{
  "dataset": "acted Russian speech (Dusha)",
  "train_examples": 26041,
  "targets": ["emotion"],
  "num_classes": 4,
  "activation": "relu6",
  "depths": [2, 2, 7, 2],
  "wave_strides": [5, 2, 2, 2, 2, 2],
  "widths": [96, 112, 144, 176],
  "loss": "cross_entropy",
  "init": "small_normal",
  "final_lr_fraction": 0,
  "warmup_steps": 90
}
Rows from block 10 of a small sound classifier, named by matrix and row number. Rows with one number belong to one channel. Each number is 128 + 24 x the weight over its row's rms, rounded and kept within 0 to 255. All counts start at 0. After the name is the row's rms in percent of the matrix's.
After each channel's rows are labels from the 100 clips, of 14848, where the channel reaches its highest value: "strongest on" is what is common among them; "loudest band" is the band of the loudest frequency at the time of the peak. Only what is clearly more common there than usual is listed. The data: acted Russian speech (Dusha).
# convs0: first width-11 conv (model.blocks.10.convs.0.weight, 144x144x11, each kernel summed), inputs 0-71
# convs1: second width-11 conv (model.blocks.10.convs.1.weight, 144x144x11, transposed, each kernel summed), outputs 0-71

convs0.9 091 [119 110 153 101 118 146 166  86 140 159 117 164 123 143 140 116 120 103 146 112 109 146 135 119 130 155  88 104 115 140 123 124 107 120 108 144  98 121 121  60 151 115 110  88 144 129 136 157 173 110 136 119 133 119 132 175 197 138 113 107  96 112 148  79 120 114 165 150 130 140 150 138]
convs1.9 088 [126  99 137 149 108  86 139 129 123 124 120 136 144  78 197 134 150 101  85 154 151 134  93 182 111 126 159 110 132 120  99 105 139 156 140 112 144 100 167 169 103 149 136  68 110 123 105 140 107  90 127 133 118 125 132 116 126 126 128 132 137 146 128 137 111 108 109 152 155 140 128 130]
strongest on: emotion: sad
loudest band: 250 to 500 Hz

convs0.102 096 [117 135 117 130 131 126 109 111 114 137 136 159 107  96 127 176 116 119 144 183 105 111 144 115 164  92 130 103 118 136  72 131  74  94 132 158  44  91 121 106 142 119 105 143 130 116  79 138 178 142 144 184 123 104 157 126 113 145 137 144 125  90 104 102 129 163 178 129 104 129 135 157]
convs1.102 100 [151 131 146 143 158 118 123 117 149 131 110 108 120 140 144 152 170 148 147 125 136 165 152 105 120 113 127 137 156 121 159 105 134  97 115  89 113 155 118 131 116 125  85 122 103 104 106 137 145 130 126  95 142 129 140 121  94 165 123 157 100 127 149 150 152  91 123 152 179 165  81  78]
strongest on: emotion: positive
loudest band: 250 to 500 Hz

convs0.126 099 [156 119 163 124 151 141 146 102 122 138  70 112 123 109 150 154 131 186 133 111 141 164 141 133 114 142 125 127  68 146 143 153  96  86 122 136 118 103 112 140 116 152 149 136  91 157 102 154 103 102 121 172 105 148 145 175 155 123 192  97 129 134 110 146 136 147 156 151 131 112  98 108]
convs1.126 091 [128 169 137 146 113 150 129  86  78  98 109 102 150 135  98 132 108 134 170  96 106 141 126  99 134 146 146 114 122 121 141 136  85 103 135  64 112 173  94 132 132 156  96 152  84 125 120 149 125 147 119  97 147 120 134 106 182 143  95 126 111 146  89 117 125 131 108 141 135 137 121 124]
strongest on: emotion: positive
loudest band: 250 to 500 Hz; 500 to 1000 Hz

convs0.85 094 [168 142 110 170 118 141 139 136 108 111 125  96 158 177 123 159  99 100 149 140 128 116 185 178  87 174 103 127  93 144 127 146 117 133 152 114 126 137 199 119 109 107 124 171 137 135 162 170 125 188  94 161 104 119 138 128 142 130 119 131 111 126 156 152 141 125 111 113 105 169 140 142]
convs1.85 106 [154  91 104 130 123 131 168 119 135 145 117 135 125 127 139 188  88 132 160 137 132 119 140 138  84 177 109 116  58 137 123 118 133 116 120 113 109 130  98  91  93  95 124 113 158 129 167 161 116 140  98 193 103 116 112 115 127 106  94 143 101 113 128  76 101 138 128  57 107 108 127 130]
strongest on: emotion: neutral
loudest band: 250 to 500 Hz

convs0.62 098 [152 160 144 156  59 166 130 103 122 145 108  83 128 133 196 105 111 122  91  94 155 137 115 126 104 145 116 160 156 142 132 125 125 121 145 149 163 101 111 160 117 151 122 138 145 112 143 149 150 101 125 136 106 124 111 141 127 111 124 115 106 127 101 137  85 110 141 190  90 116 146 115]
convs1.62 113 [126 135 153 115 180 153 122 154 130 107 111 121 100 125 133 159 148 110 120 102 155 140 112 123 116 124 170 183 127 114 129  87 114 140  75 136 137 134 129 160 155 109  94  89 113  93 132 118 139  96 177 115 143 132 168  76  94 128  99 119 101 146 132 169 146 134 114 133  94 107 121 152]
strongest on: emotion: positive
loudest band: 250 to 500 Hz

convs0.86 100 [152 144 149 107 171 150 118 167 117 134 105  90 107 141 124 145 102 110 139 176 147 117 106 155 154 123 104 154 124 132 118 122 108 165 148 151 118 125 129  97 147  71 167 124 141  93 134 197  96 115  96 148 109 175 113 124 141  97 116 134 121 119 120  87 123 135 110 114 146 132 135 137]
convs1.86 096 [147 136 153 147  93 139 170 139 124 147 163 100 147 156 132 115 110 132 174 145  88 112 148 128  92 140 149 113 121 126 113 118 116 111 162 151 101 135 132  93  95 111 137 170 120 133 140 129 143 157 122 106 117 158 113  90 137 129 124 163  64 160 145 118 131 162  77  97 112 154 147 127]
strongest on: emotion: angry
loudest band: 250 to 500 Hz; 500 to 1000 Hz

convs0.133 090 [182 159 105 116  94 125 114 129 140 108 119 114 121 122 162 132 114  91 128 201  87 125  91 143 127 100  95 131 129 174 138 139 125 158 131 140  59  99 111 134 157 167 128 117 129 102  94 104 156 139 179 143 142 148 118 140 140 134 153 176  97  91 153 145 134 105 124 110 127 133 119 164]
convs1.133 099 [ 96 125 143 130 125 129 108 105 101 147 126 161 112 104 122 170 111 136 144 121 144  76 134  78 145 103 133  85 126 176 136 149 115  74 119 150  97 151 145 153 131 168 146 124 105 115 156 120 133 116 175 126  93 121 140  99 145 115 152 118 125 136  98 146  89 128 155 135 177 156 122 102]
strongest on: emotion: sad
loudest band: 250 to 500 Hz

convs0.75 101 [129 132  95 152  94 118 115 126 119  74 132 160 151 113 126 100  86 123 160 138 143  63 102 122 153 164 131 140 109 167 131 147  92 174 109 124 121  63 124 103 148 110 164 112 134 121  73 130 114 113 126 120 143 179 135 151 127 141 154 166 163  94 134 124 157 163  88 131 112 144 149 155]
convs1.75 101 [125 123 131 173 172 125 125 115  96 187 135 107 105 121 109 106 133 151  98 124 137 129 105  93 155 169 114 126 157 120 139 109 113  92 143 124 146 147 125 139 103 150 121 145 162 186 130 117 177 132 127 146 119 112 122  92 131 130 105 142 173 173 156 169 141 126  51 122 126 177 124 145]
strongest on: emotion: angry
loudest band: 250 to 500 Hz

convs0.4 084 [116 153 146 105 156 142 144 100 141 135 137 130 114  88 128 138 120 131 169 134  85 141 133 113 154 104  67 122 164 127 116 114 143 125 131 161 139  93 100 154  82 141 159 133 112 109 147 105 157 111 163 155 132 121  82 155 123 123 122 114 102 104 147 138 134  93 182  87 154 149 137 136]
convs1.4 078 [142 122 133  82 109 125 137 155  97 110 122 113 144 169 139 134 138  86  96 123 106 117 116 107 137 106 129 149 142 121 138 109  91 109 150 127 129 101 171  99  82 132 155 119 118 169 162 125  68  99 166 135 132 165 151 160 144 113 124 122  79 136 109 130  95 118 111 165 109 157 144 126]
strongest on: emotion: positive
loudest band: 250 to 500 Hz

convs0.89 088 [130 118 183 104 101 181  67 145 109 139 120 105 156 145 170 154 130 133 137 170  97 152 112 100 132  92 120  98 171 155  90 111 132 116 130 125 126 125 101 183 126 129 141 118 131 140 159 109 165 107 116 110 106 131 127 121  74 117 137 100  87 146 105 140 108 147 115 138  84 123 133 110]
convs1.89 086 [171 115 177  91 133 118 127  93 115 142 138 104 136 118 138 118  83 118 123  73 119 120 149 131 125 124 121 150 108 160 165 105 116 149  90 187 187 143 130 135 113 126 158 132 116 127 176 110 125 119 150  96 140 140 126 108 140 129 102 115  72 107 140 167 124 122 116 142 145 126 150 130]
strongest on: emotion: positive
loudest band: 250 to 500 Hz; 500 to 1000 Hz

convs0.68 107 [124 110 133  99 110 151  90 120 102 164 113 109 149 128 177 106 140 165 149 109 100 125 126 151  86 151 106 105 189 132 120 120 135 134 114 176 141 172 124 128 129 129 145 135 138 138  97 170 152 118 123 104 157 117 164 133 158 130  99 130 132  76  86 104 151 103 155 112 151 146 155 111]
convs1.68 096 [124 131 115 162 155 107 156 110 171 146 158 135 111 157 109  97  94  98  78  96 146  72 152 138 166 177 124 152  81 110 128 160  92 164 145 150 124 118 134 136 118  93 129 125 124 195 171 135 120 132 146 139 115  96 108 120 152 133 161  80 114 128 115 130 148 122 148 155 140  91 166  94]
strongest on: emotion: angry
loudest band: 250 to 500 Hz

convs0.122 091 [126 131 117  89 121 112 133 135 138 134 126  65 159 129 167 132 137 107 150  81 115 159 134 106 137 146 143 132 127 151 133 114 115 166 126 116 136 113 123 166 186 145 140 135 131 168 124 140 135 130 131 124 150 128 155 143 186 143 106 118 124 150 114 103 117 102 164 129 116 162 125  94]
convs1.122 097 [135 144 129 106 167 122 136 104 181 131 112 142 157 127 133 109  87 116  79 110 171 104 124  83 113 141 135  96  94 143 155 111 113 139 160 114 182 157 148 133 126  89 111 112 120 142 120 128 119 104 121 137 120 122 114  91 139 128 141  64 121 117 123 131 147  97 132 133 132 110 135 113]
strongest on: emotion: positive
loudest band: 500 to 1000 Hz

convs0.98 091 [114 122 140 141 123 129  76 161 149 137 113  62 137 135 102 155 169 155 153 114 149 123 117 156 120 136 126 107 130 178 116 139 110 147 118 136 162 108 158 116 196 126 163 100 146 130 149 167 143 123 144  93 143 133 112 127 103  65 123 122 151 117 127  80 122 134 127 138 109 129 141 128]
convs1.98 090 [104 133 137 101 120  88 144 173 161 108 123 145 112 118 134 132 121  76 134 144  90 122 123 175 122 129 111 118  82 144 117 115 112 158 136 142 159  89 148 143 153 143 137  94  89 151 145 158 123 112  87 121 168  87 131 139 101 176 127 150 129 136 169 129 147 153  83 180 115 171 124 130]
strongest on: emotion: positive
loudest band: 250 to 500 Hz

convs0.137 093 [177 167 105  95 141 104 112 116 140 167 117 110 116 145 136 108 149 106 142 158 126 128 115  99 166 141 130 125 196  95 124 108 114 142 173 155 126 104 178 107 101  77 100 183 138 148 142 116 107 159 122 142 115 137 102  94 144 113 112 123 148 136 127 102 178 113 141 111 113 100 159 155]
convs1.137 085 [113 133 125 119 114  84 105  61  94  94 123 125 136 113 110 110 140 116  74 136 135 135 121 136 133 111 104 104 126  73 116 102 163 129 154 128  98  79 113 130 142 113  93 120 148 121 150 154 106 102 128 128 110 105  98 126  77 100 114 161 106 138 136 107 165 150 127 102  99 122 149 122]
strongest on: emotion: neutral
loudest band: 500 to 1000 Hz

convs0.128 103 [112 100 145 144 147 154 141 144 141 112 104 105 114 136  93 154 125 110 153 124 114 145 130 148 120 113 116 157  93 126  97 101 156 116 142 154 124 145 153 117 131 164  79 144 109 110 145 144 150 184 109 116 107 145 166 138 120 175  81 166 162 100 132  82 118 124 177 112 109 130  88  79]
convs1.128 106 [149 127 127 112 111 154 113 115 146 102 128 113 154 129 152 134 162 134 156 119 125 125  72 144 105 111 125 118 147 131 118 140 137 110  85  89 127 102 116 156 137  85 171 155 149 152 112 146 121  91 121 119 130  48 144 166  81 131  81  85 139 130 163 117 102 131 152 162 147 115 113 166]
strongest on: emotion: positive
loudest band: 250 to 500 Hz

convs0.78 092 [115 114 160 143 143 115 136  80 127 110 117 121  85 160 143 163 144 168 137 122 130 127 153 116 163 180  78 103 151 113  91  86 135 119 129 191 130  95 181 143 173 129 133 108 113 169 154 131 156 120 167 127  84 123 123 145 145 101 189 107 119 133  97 133 169 120  94 128 127 141 144 133]
convs1.78 096 [117 118 153 125 112 180 116  87 115 124 131 121 125  96 131 119  96 113 161 149 142 129 132 112 168 134 111 150 131 158 172 112 130 124 143 128 127 179  96 147 124 115 159 153 111  82 147  97 102 108 102 124 176 110 115 106 192 131 121 119  86  94 103 130 119 169 110 125 125 145 143 142]
strongest on: emotion: positive
loudest band: 250 to 500 Hz

convs0.32 110 [144  72 145  94 132 109  94 117 123  97  98 166 118 134 101 139 184 131 104 183 127 150 144 183 103  71  98 139 135 108 114 110  84 177 104 127 134 120 111 110 131 142 139 147 167 140 120 101 135 152 109 135 120 125 135 125 108 113 129  94  83 105 147 134 161  96 122 114 106 169 144 142]
convs1.32 113 [140 144 150 174 109 102 103 169 149 139 109 130 149 138 128 151 117 142 136 148 138 137 162 123 146 109 129 130  69 125 130 140 105 103 125  97 152 131 106 123 136 106 138 164 140 164 101 112 148 148 116 149 110 113 139 135 156 129 122 185  49 115 114 111 117  98 165 103 131  94 126  98]
strongest on: emotion: sad
loudest band: 4000 to 8000 Hz

convs0.17 101 [119 131 100 160  95 110 145 102 136 133 146  90 123 195 133  89  88 110 141 154 142  92  81 114 123 154 115 167 126 109 132  88 142 124 109 131 143 133 178 143 129 141 151 127 138  88  95  96 116 144 111 128  85 133 129 123 146  92 140 110 144 131 124 119  97 168 137 129 140 125 157 159]
convs1.17 105 [144 155  98  80 125 107 173 127 132 148 155 153 107 127  88 134 115 115 129 138 144 161 149 160  75 115 106 110 116 160 110 120 105  96 116 102 110 139 143  93 131 128 127 102 121 104 129 151  96  97 107 157  63 151 141  84 115 107 124  93 160 132 120 132 110 155 117 126 147 118 133 121]
strongest on: emotion: neutral
loudest band: 250 to 500 Hz

convs0.37 091 [ 97 142 114 132 154 140 149 116 137 140 180 133 110  71  87 123 162  88 164 149  80 104 127 135 122 108 128 108 111 163 128 128 148 147 126 123 151 150 124 133 106 103 138 179  78 144 126 126 117 113 116 124 165 130 164 135 132 148 121 169 131 141 158  68 118 109 164 132 128 104 139 120]
convs1.37 092 [ 89 126  72 137 110 117 126 173 111 119 108 134 125 111 146 111 122  93 105 147 100 106 128 142 125 142 128 128 113 113 149 143 162 118 121 111 149 126 154 134 127 134 139 139 138 117 145 120  94 133 134 145 105 144 143 150 161 112 126 113 117 105 137 116 105 177 115 164 190 137 119 162]
strongest on: emotion: positive
loudest band: 500 to 1000 Hz

convs0.50 098 [145 129 142 153 165 126 121 115  85 130  83 105 141 163 159 116 136 108 144 120 109 117 133 155 174 160 144 150 122 126  67  98 151 150 145 105 160 140 183 113 126 127 116  84 105 124 109  94 118 108 133 114 141 120 130 134 131 177  90 160 133  99 162 114 171 107 161 167 124 109 165 115]
convs1.50 093 [157 115 136 113 118  92 171 117 110 125 113  86 130 140 134  97  93 113 106 143 109 132 116 129 146 166 167  90 155 103  98 145  95  98  79 164 134  45 131 114 156  87 168 139 102 113 129 105 122 168 139 138 124  94 160 104 130 141 159 130 140 140 148 127 157 102 134 124 110 127 118 141]
strongest on: emotion: positive
loudest band: 250 to 500 Hz; 500 to 1000 Hz