{
  "arch": "jasper",
  "train_examples": 26041,
  "kernel_size": 11,
  "wave_strides": [5, 2, 2, 2, 2, 2],
  "mixing": "cutmix",
  "beta2": 0.99,
  "beta1": 0.9,
  "shampoo_beta": 0.99,
  "precondition_frequency": 16,
  "adamw_lr_other_params": 0.0022,
  "l1_shrink": 0.003,
  "weight_decay": 0.1,
  "adamw_weight_decay_other_params": 0.05
}
Rows from block 3 of a small sound classifier, named by matrix and row number. Rows with one number belong to one channel. Each number is 500 + 25 x the weight over its row's rms, rounded and kept within 0 to 999. All counts start at 0. Numbers have three digits each.
After each channel's rows are labels from the 100 clips, of 14848, where the channel reaches its highest value: "responds to" is what is common among them. Only what is clearly more common there than usual is listed. The data: acted Russian speech (Dusha).
# convs0: first width-11 conv (model.blocks.3.convs.0.weight, 112x112x11, each kernel summed), inputs 0-111
# convs1: second width-11 conv (model.blocks.3.convs.1.weight, 112x112x11, transposed, each kernel summed), outputs 0-111

convs0.53:514519494509471508500516520517512467491498504474533506486508462462471497497524508515506503499525507534489573498454465537505518520429540482481484506477475514507492528470484483490448513464468515520495497456506525471508482503519490474507518532570498507509454544498512478511452493474485504496518464485492500527545515508479467517531517498457
convs1.53:488515532519534495467503498498531493506505552501475536519498519501484455498488475502483510569509477469480525493498490544471494485489477523455469564514499470553514492510491492499534475490523485499487504520512503471546495498517455510483531465470511502469437538477481500513488486496470512480464518554493547473510452499503501511480523513502
responds to: emotion: angry

convs0.97:494494514513509498520496548524503470465505500474451470514579519512452504474464501526542480489502482494479509491490463495559482494489501497495517548470469453491469531535516515461483504517476483522545530483522474488511498522479520484510514484552504531522507498516510498511503532518478472496502488527499469496538561484503464515494512455522
convs1.97:509528495485457477489501542505488547555510488540490522507536494498488473507536493508470499516485492539517496484495486514517493510431494489489464512493493478504547496483508466499501503509528503486496515445505516481504497511531470493523481498536501510432487567491502488547528521483458492484445504549486468508525527472520499461517515529466
responds to: emotion: angry

convs0.56:554481525452448492519454509503508493492530524523498515497459472534498485503480522508467521519465470506474506538501503470499449490558476517480522445476526473494471475521499498511504488472526460495511502462487458499450491528440531491529484515487508490510481464475496488520535499512524498506451454494505481487498496482497499482466485495474
convs1.56:479485471445475526456465563542467513512524509490501482510519494517480508484474463516492514500444495533469532519491504499473470469501479471516509472496525503488508528517495463507494477483466498541535501511495511526452488491490501501497495471535508481540490479488480436466520543467449516493493511475498484483540505512432493507516516503485
responds to: emotion: angry

convs0.66:507499470496492482488504506474502483504503520513498499525553525489487466488517513561504466509452485518526502502530488532537465562487534521551456489486486455479509541512465501511459500516516475498494550436517488532475499490492481524516498453517497525516464506463517520504518472532498507516520471522461504473520542520482469494467506494511
convs1.66:451485532479539503472488526492531543524485512492499501503522465517488472504508500495481492531495489473494466484472490525514505492497511546500472478506476491520495494588480490520489457493543552518450558517500516476491496502523506489534504492488507521497522515519447469525481500495443515525528518549486469499492527541500522508496500451509
responds to: emotion: angry

convs0.28:502491492494514535519481517501492513490471520471495523492558465478443495530516509482555468537479463481545499481494494468505498503458491491551503446524483558491485503498505481481476516493492465546504469511500502505536512506493494487493481519491484547484508470514470482469536505515476485521490473510463479455457561506510537510483476470485
convs1.28:542468491476476474528501587477539500471461509494476461512497487498470508496486512494532497532497494509519507503519492484483488545489470522477482461486503491554508511532515461506518464477515456509515481487449517526497518513500486484552488538497492530443526507492471493484519489494523524462549476485473509484515498543495542508499477468495
responds to: emotion: positive

convs0.70:477497491488494508529508477473508522478486509517488495538462479534502460541488518479467519500528504488453464522518492473481510498472535470467494469498505466480514523492499487534558491505529555552483496479476523497443533537461497497494455511515467522518544490487528480468504472501508485498504501548514508545512496500497538452524522482534
convs1.70:457501517541460499491499474453489510536473445479504502504508508500537513490537528472514523516527503503493483530559475489510497530474515480500512444531509527473469486460517524486533528560515490469506536473467480475460528517502553521496517480490503501485513477476494483509495537482484488492534510522503484509519482502511544466478533541468
responds to: emotion: positive

convs0.34:480489508469528520512509462477485516533470480475430456512491553501544506537528521499455523449453524500448485514511526508485508478517505477557540501543501506483512503463529543473465527500493508491494508509472484510480503526500483484476498492515511529512503533519474510490471502513527466505471513497510491534515473523483513515550477465524
convs1.34:500531520516465516516526482529508539456472496515483509481473514539549516526511493488496490539472491505464482483528515524529483523497505482518496546486461493503476524510531502503478497586474485478501509489501521482507515473467482473459503511523516473509486529511531471543539508475454445513493479487493491476547499527485529507486433500496
responds to: emotion: angry; emotion: positive

convs0.9:484504481470493501521529488477482552506466483433497493493496531517481482525491505478533472497505456470507485503464499524520482521464509521484519491557475504505496465499500478488540499503459504507473516458494489466526476503439463459504488492493491523514523500507541527514467497446460489495450473473487532486453499538503464485502523467487
convs1.9:500511479491517503522480473483461509539496499498493527518482477463502489509522511483484474485508548523469491519511472483526472504477529449522471511468526478505524497506532549503472521559469477464499531529480492519488539547500504483504457520490506494508460540493451460504455513546477459468516472515495477474546503478508452520506493514499
responds to: emotion: positive

convs0.59:494488526500495500493506528545496502520458463508507548530540510534507455480509523511524490476492515484485513465534463535528479497505477510477476485508508461460535527458459480463523524450499482506456558450496469518468550502478491503500488483524470528499477494488484524554503476488484511489522521503498502469516519473495492525524534521522
convs1.59:478474526473523459484522518497493523517522449488498484491475472508517500475518430473510507515503498573538474428505505510511517523503480520505488510472481507545514522513507508504496504500533557510510558484488496509519480476527488502481547490521470485494523504488467514505504506506481519538513537529480531442507466505511473492486519538461
responds to: emotion: angry

convs0.92:451506459491503495515546489502522491507514473498451496499502476477507501520541492491478481494485490504512485531485544459568519502507447480536469488516501521517527513518548483477477487544511515476517500502542452510518478493474495462496485507482492458504485493530515540467482495519463488516485517517511502469457486477508507470430465545498
convs1.92:529506509506514491507527556503516479487471487501521512513421494539456491531484471482457460479503464477480520438513475490524501550511467509514518516494520465520475473508550502503493467495529505520507481517481492462472520480453504489495504504505511499559549452538464468479524507480485465492507524491486491496508509484517496475486519512511
responds to: emotion: positive

convs0.21:497505484512461517527496507470526475479528528468477492500539494508467493513485529507479531517495508471535540508482492448569524531500546482469492493538487545477513468540486523489479501437459516492489507475477518471486482529459491475479474493507492470513468526489525455514488503520500522514513494440511482448495469500487497494484486482471
convs1.21:436457503485539460470509515499522506502502523509456504561543493509466506541515524499497494524526476462501502523468506499497475481536484544491511484477530511528487537517496536511506505522555550537532505482518504508561503477533491498518510526518476511491493498491480460488456490502517492517532535517522509538523508477542522513471480484511
responds to: emotion: angry

convs0.85:472529492532510486496482450516482492502485467494498564451549466466494487527529516471515523517495499512504514444512471509491462533486512504545499517511517549512502500573457504491479537492451498509499541487483523488519524504466522456504472493499498513500496509522483510500483505510460480531538485512503516508552522483478509464460511485484
convs1.85:498501516502537499506518496500559532506456498465496478490498500518490546489497482535498489506502475503496541449440513498503480460472459528482476492462506515493477498492492546514490513483486483496474509464444439548475524479492464497542495536504503514479495493484439516518505478546458505532515497523480470471495520496520475506477525534500
responds to: emotion: angry

convs0.74:490541526447526452476456509489482507480506480485477521511500451523501549498506497510522489499474503516518508506489459542506510476494493484462507486458487437439469501505496493485462501496463469487510550490526495504471493505551481483506447506514517504499517505525499454552512536509491523501542446511479489511514532482510487539493516495497
convs1.74:495474537499484490532503573537484471543537511488473515533543508492503522467499501514501509538516512485519516490510484518496512510501499499476522476486455500518517462477468498465523513486460503454527531446515490502476540539474528479496471514505547504509463516444495463498515499500480503509465516508489477498525525523520462467470535451509
responds to: emotion: angry

convs0.62:507537513503501471501508525519501506498491523439489504530502495519469511505500495549554476466509515474536475498504505504510500463497527502457480490508512527449512515475517532524496493477500440491556484544524513481450475538491483489516533490486488553459489481500494503488488484493475521547494489496495447456522533513480489487506443469479
convs1.62:512513502488481475511500511512515467505524489502481513513503528511540463488497472505518505530504534506549464502457514504527476479489484465536488491501490511487487474495493493512469486472516483474516491517500500521499519425523452485518478450514466465442493455534515508502504506469515483493530529501520537500531554524505537499434506441469
responds to: emotion: positive

convs0.49:499454528473492480492475490531463534568465502497527508497463547502519498488495502468541491520499517530472526522505515498555463469502494453543490499524491520492487483502512521483498503506505543504552493498470492492475521455487507498506462453493506460518499511500541511480528539532514528479475544518485498484565501482485528479525516505482
convs1.49:496518498502443506512461519478505471521469524507509490463498528552505525468505487473502515454523516456504510499481520490498524470513554523536505500507495502536480528506497478494491477473520505523529501484448431519545502537491493514491495513568529469516520521496532518455542477516496485526530475472512488509526501518487560509507510514477
responds to: emotion: angry

convs0.1:480509487534492477506522529492491472494475453501478535507521489518507542498505485469504482509519496475470470493505465559519505505506488491503530527507491457545511501434510490466489530494500499462495467553481548497509557481503486523507484491457479516469484463485509494536487523535493515510474532432456474493483488505493537542470492510503
convs1.1:478454506525472497535490519480474487479518480521495526463498500495489467521477489457537467518500508494523481487482481506509472572553484538533507522477508488515514533509521511447501508502482503504505469526523468482523529514517477485508493546480502484540508524537554509503502502512532432498468526477534472454538524506511498533515480496522
responds to: emotion: positive

convs0.106:466496511482530517508471482441506486518528472481507536477490460512486499487502517466462512495496481528469467512494498485516508492525485526524498486498498558520507473507507476467470503531480489485473455468496449541484493487456517466509546517490467478521496507511430500446500480492504465499471491530524521518522438466493488466533509495510
convs1.106:469486521461491494474476516496461471518489438486488495461466535483500580478505468468529493490532461448501509527474526471484503509496499477537479470484482500514499538500514529502450498534525483497482486510476468496474499472495508482530462515480455460541520462509521513461510519490482513467491481483529493537502463491520497508481501479489
responds to: emotion: positive

convs0.55:496517514492530447478516490498539492478502480491515488463494474497520494513483477522503507546500475492502457478511478506535550511499481471499455529497515513486527487519465485493488479511471507498463495476520494505549491472481508478530524465481534536459512491491494531487517469500523522431489563464498564457512506501495517497552501461524
convs1.55:527587457502452497507454472481518497531493512517542481485525531513511504520493534508536512520477481511499487496502551491508543486527533494526529501508537504495500460448525499507482477493506522458510499499500529541514513513482482487496523501525479468488479515523503485514512468498584505455492526492461495492534505486501530481499496462481
responds to: emotion: angry; emotion: positive

convs0.27:481500522502514521531495471492463511446514516519480514549511525497495503485471469512555498509487534527514491444575541494453507465477485494521494473506534504489554506482483535535555510493497504526475501508481529470503530478501463514495505444505479504519494459524481502473458543501491502494526504520505500500516466479483501466495488487466
convs1.27:482490480557472484530491486497492519521480532490492493522506513484543476500475499489540486512499510515513476499521488534508471491484479492514533542514523539487469509468554524543461505535471501491506514552517511455477484465523488467510479507462486506488459498537560553485495529485480528526535496550538471536526496511498477522494514513518
responds to: emotion: positive

convs0.94:520494475502487474525493527499506537467480491447477487513500476501437522546471460476504493478483514509515495541504492461509499497479506518531514501523497476492461465471526568537507518524496525512522510482496489533514516487486497517527528487504508498524504496480547460493506511471483527494490551526480464438501492466506529525530467435512
convs1.94:493527479489495504505467515534460525503524532477477501519514511499570511529481530520563499539470489519530475470526529479498504490480484482529512477472494468514551523508488484510511529483533501501530466473485500521474516491518471528497465473533496524483447481522525549511527456471481517487508445500473500479529497513471533532520480492475
responds to: emotion: positive; emotion: angry

convs0.63:463515497502524458479542527527476474487480499533533467478502467505473491492528506526514480521545509475463498473482478498483515530484515526503509497471506457498510480473498485496469508463453476502521486485466484472546529519536489484491478505529460508496514535542473540561544479499507520506515457520475496497510571484494514487494490464531
convs1.63:477451500512522523494477565496475512518508477464499455485477524473502505531466509485504472505493520470496510488503496522479490487494504530527488513491545468534563528520489462465462515502505514478497472484521442495494479509497467481490468505500486463507513556502529510463494516534507490539467506477502508479474462550535545472504500456485
responds to: emotion: positive; emotion: angry

convs0.104:521498491495490515484504506483508485489479540456515502489553482501486503502487494495521485518442467454450473478502491485523474458526530495544465513514472473496477455515505491456468498499538493483501481450552478506512503465479533517503522517500507469477477478508493502505495525496497552424512538525473520476530517515493478478510520452504
convs1.104:461546522554505478534497505511482527478518437504447503527471467527557488488517499516515528479513526526516463481505497512524502511502494537473501499553552507532517545513467552526507501475546494514508536504504541509518493502488517462538488553531487499478531476490531502510514497518485525509517496493472514503503513521500506485534464497495
responds to: emotion: angry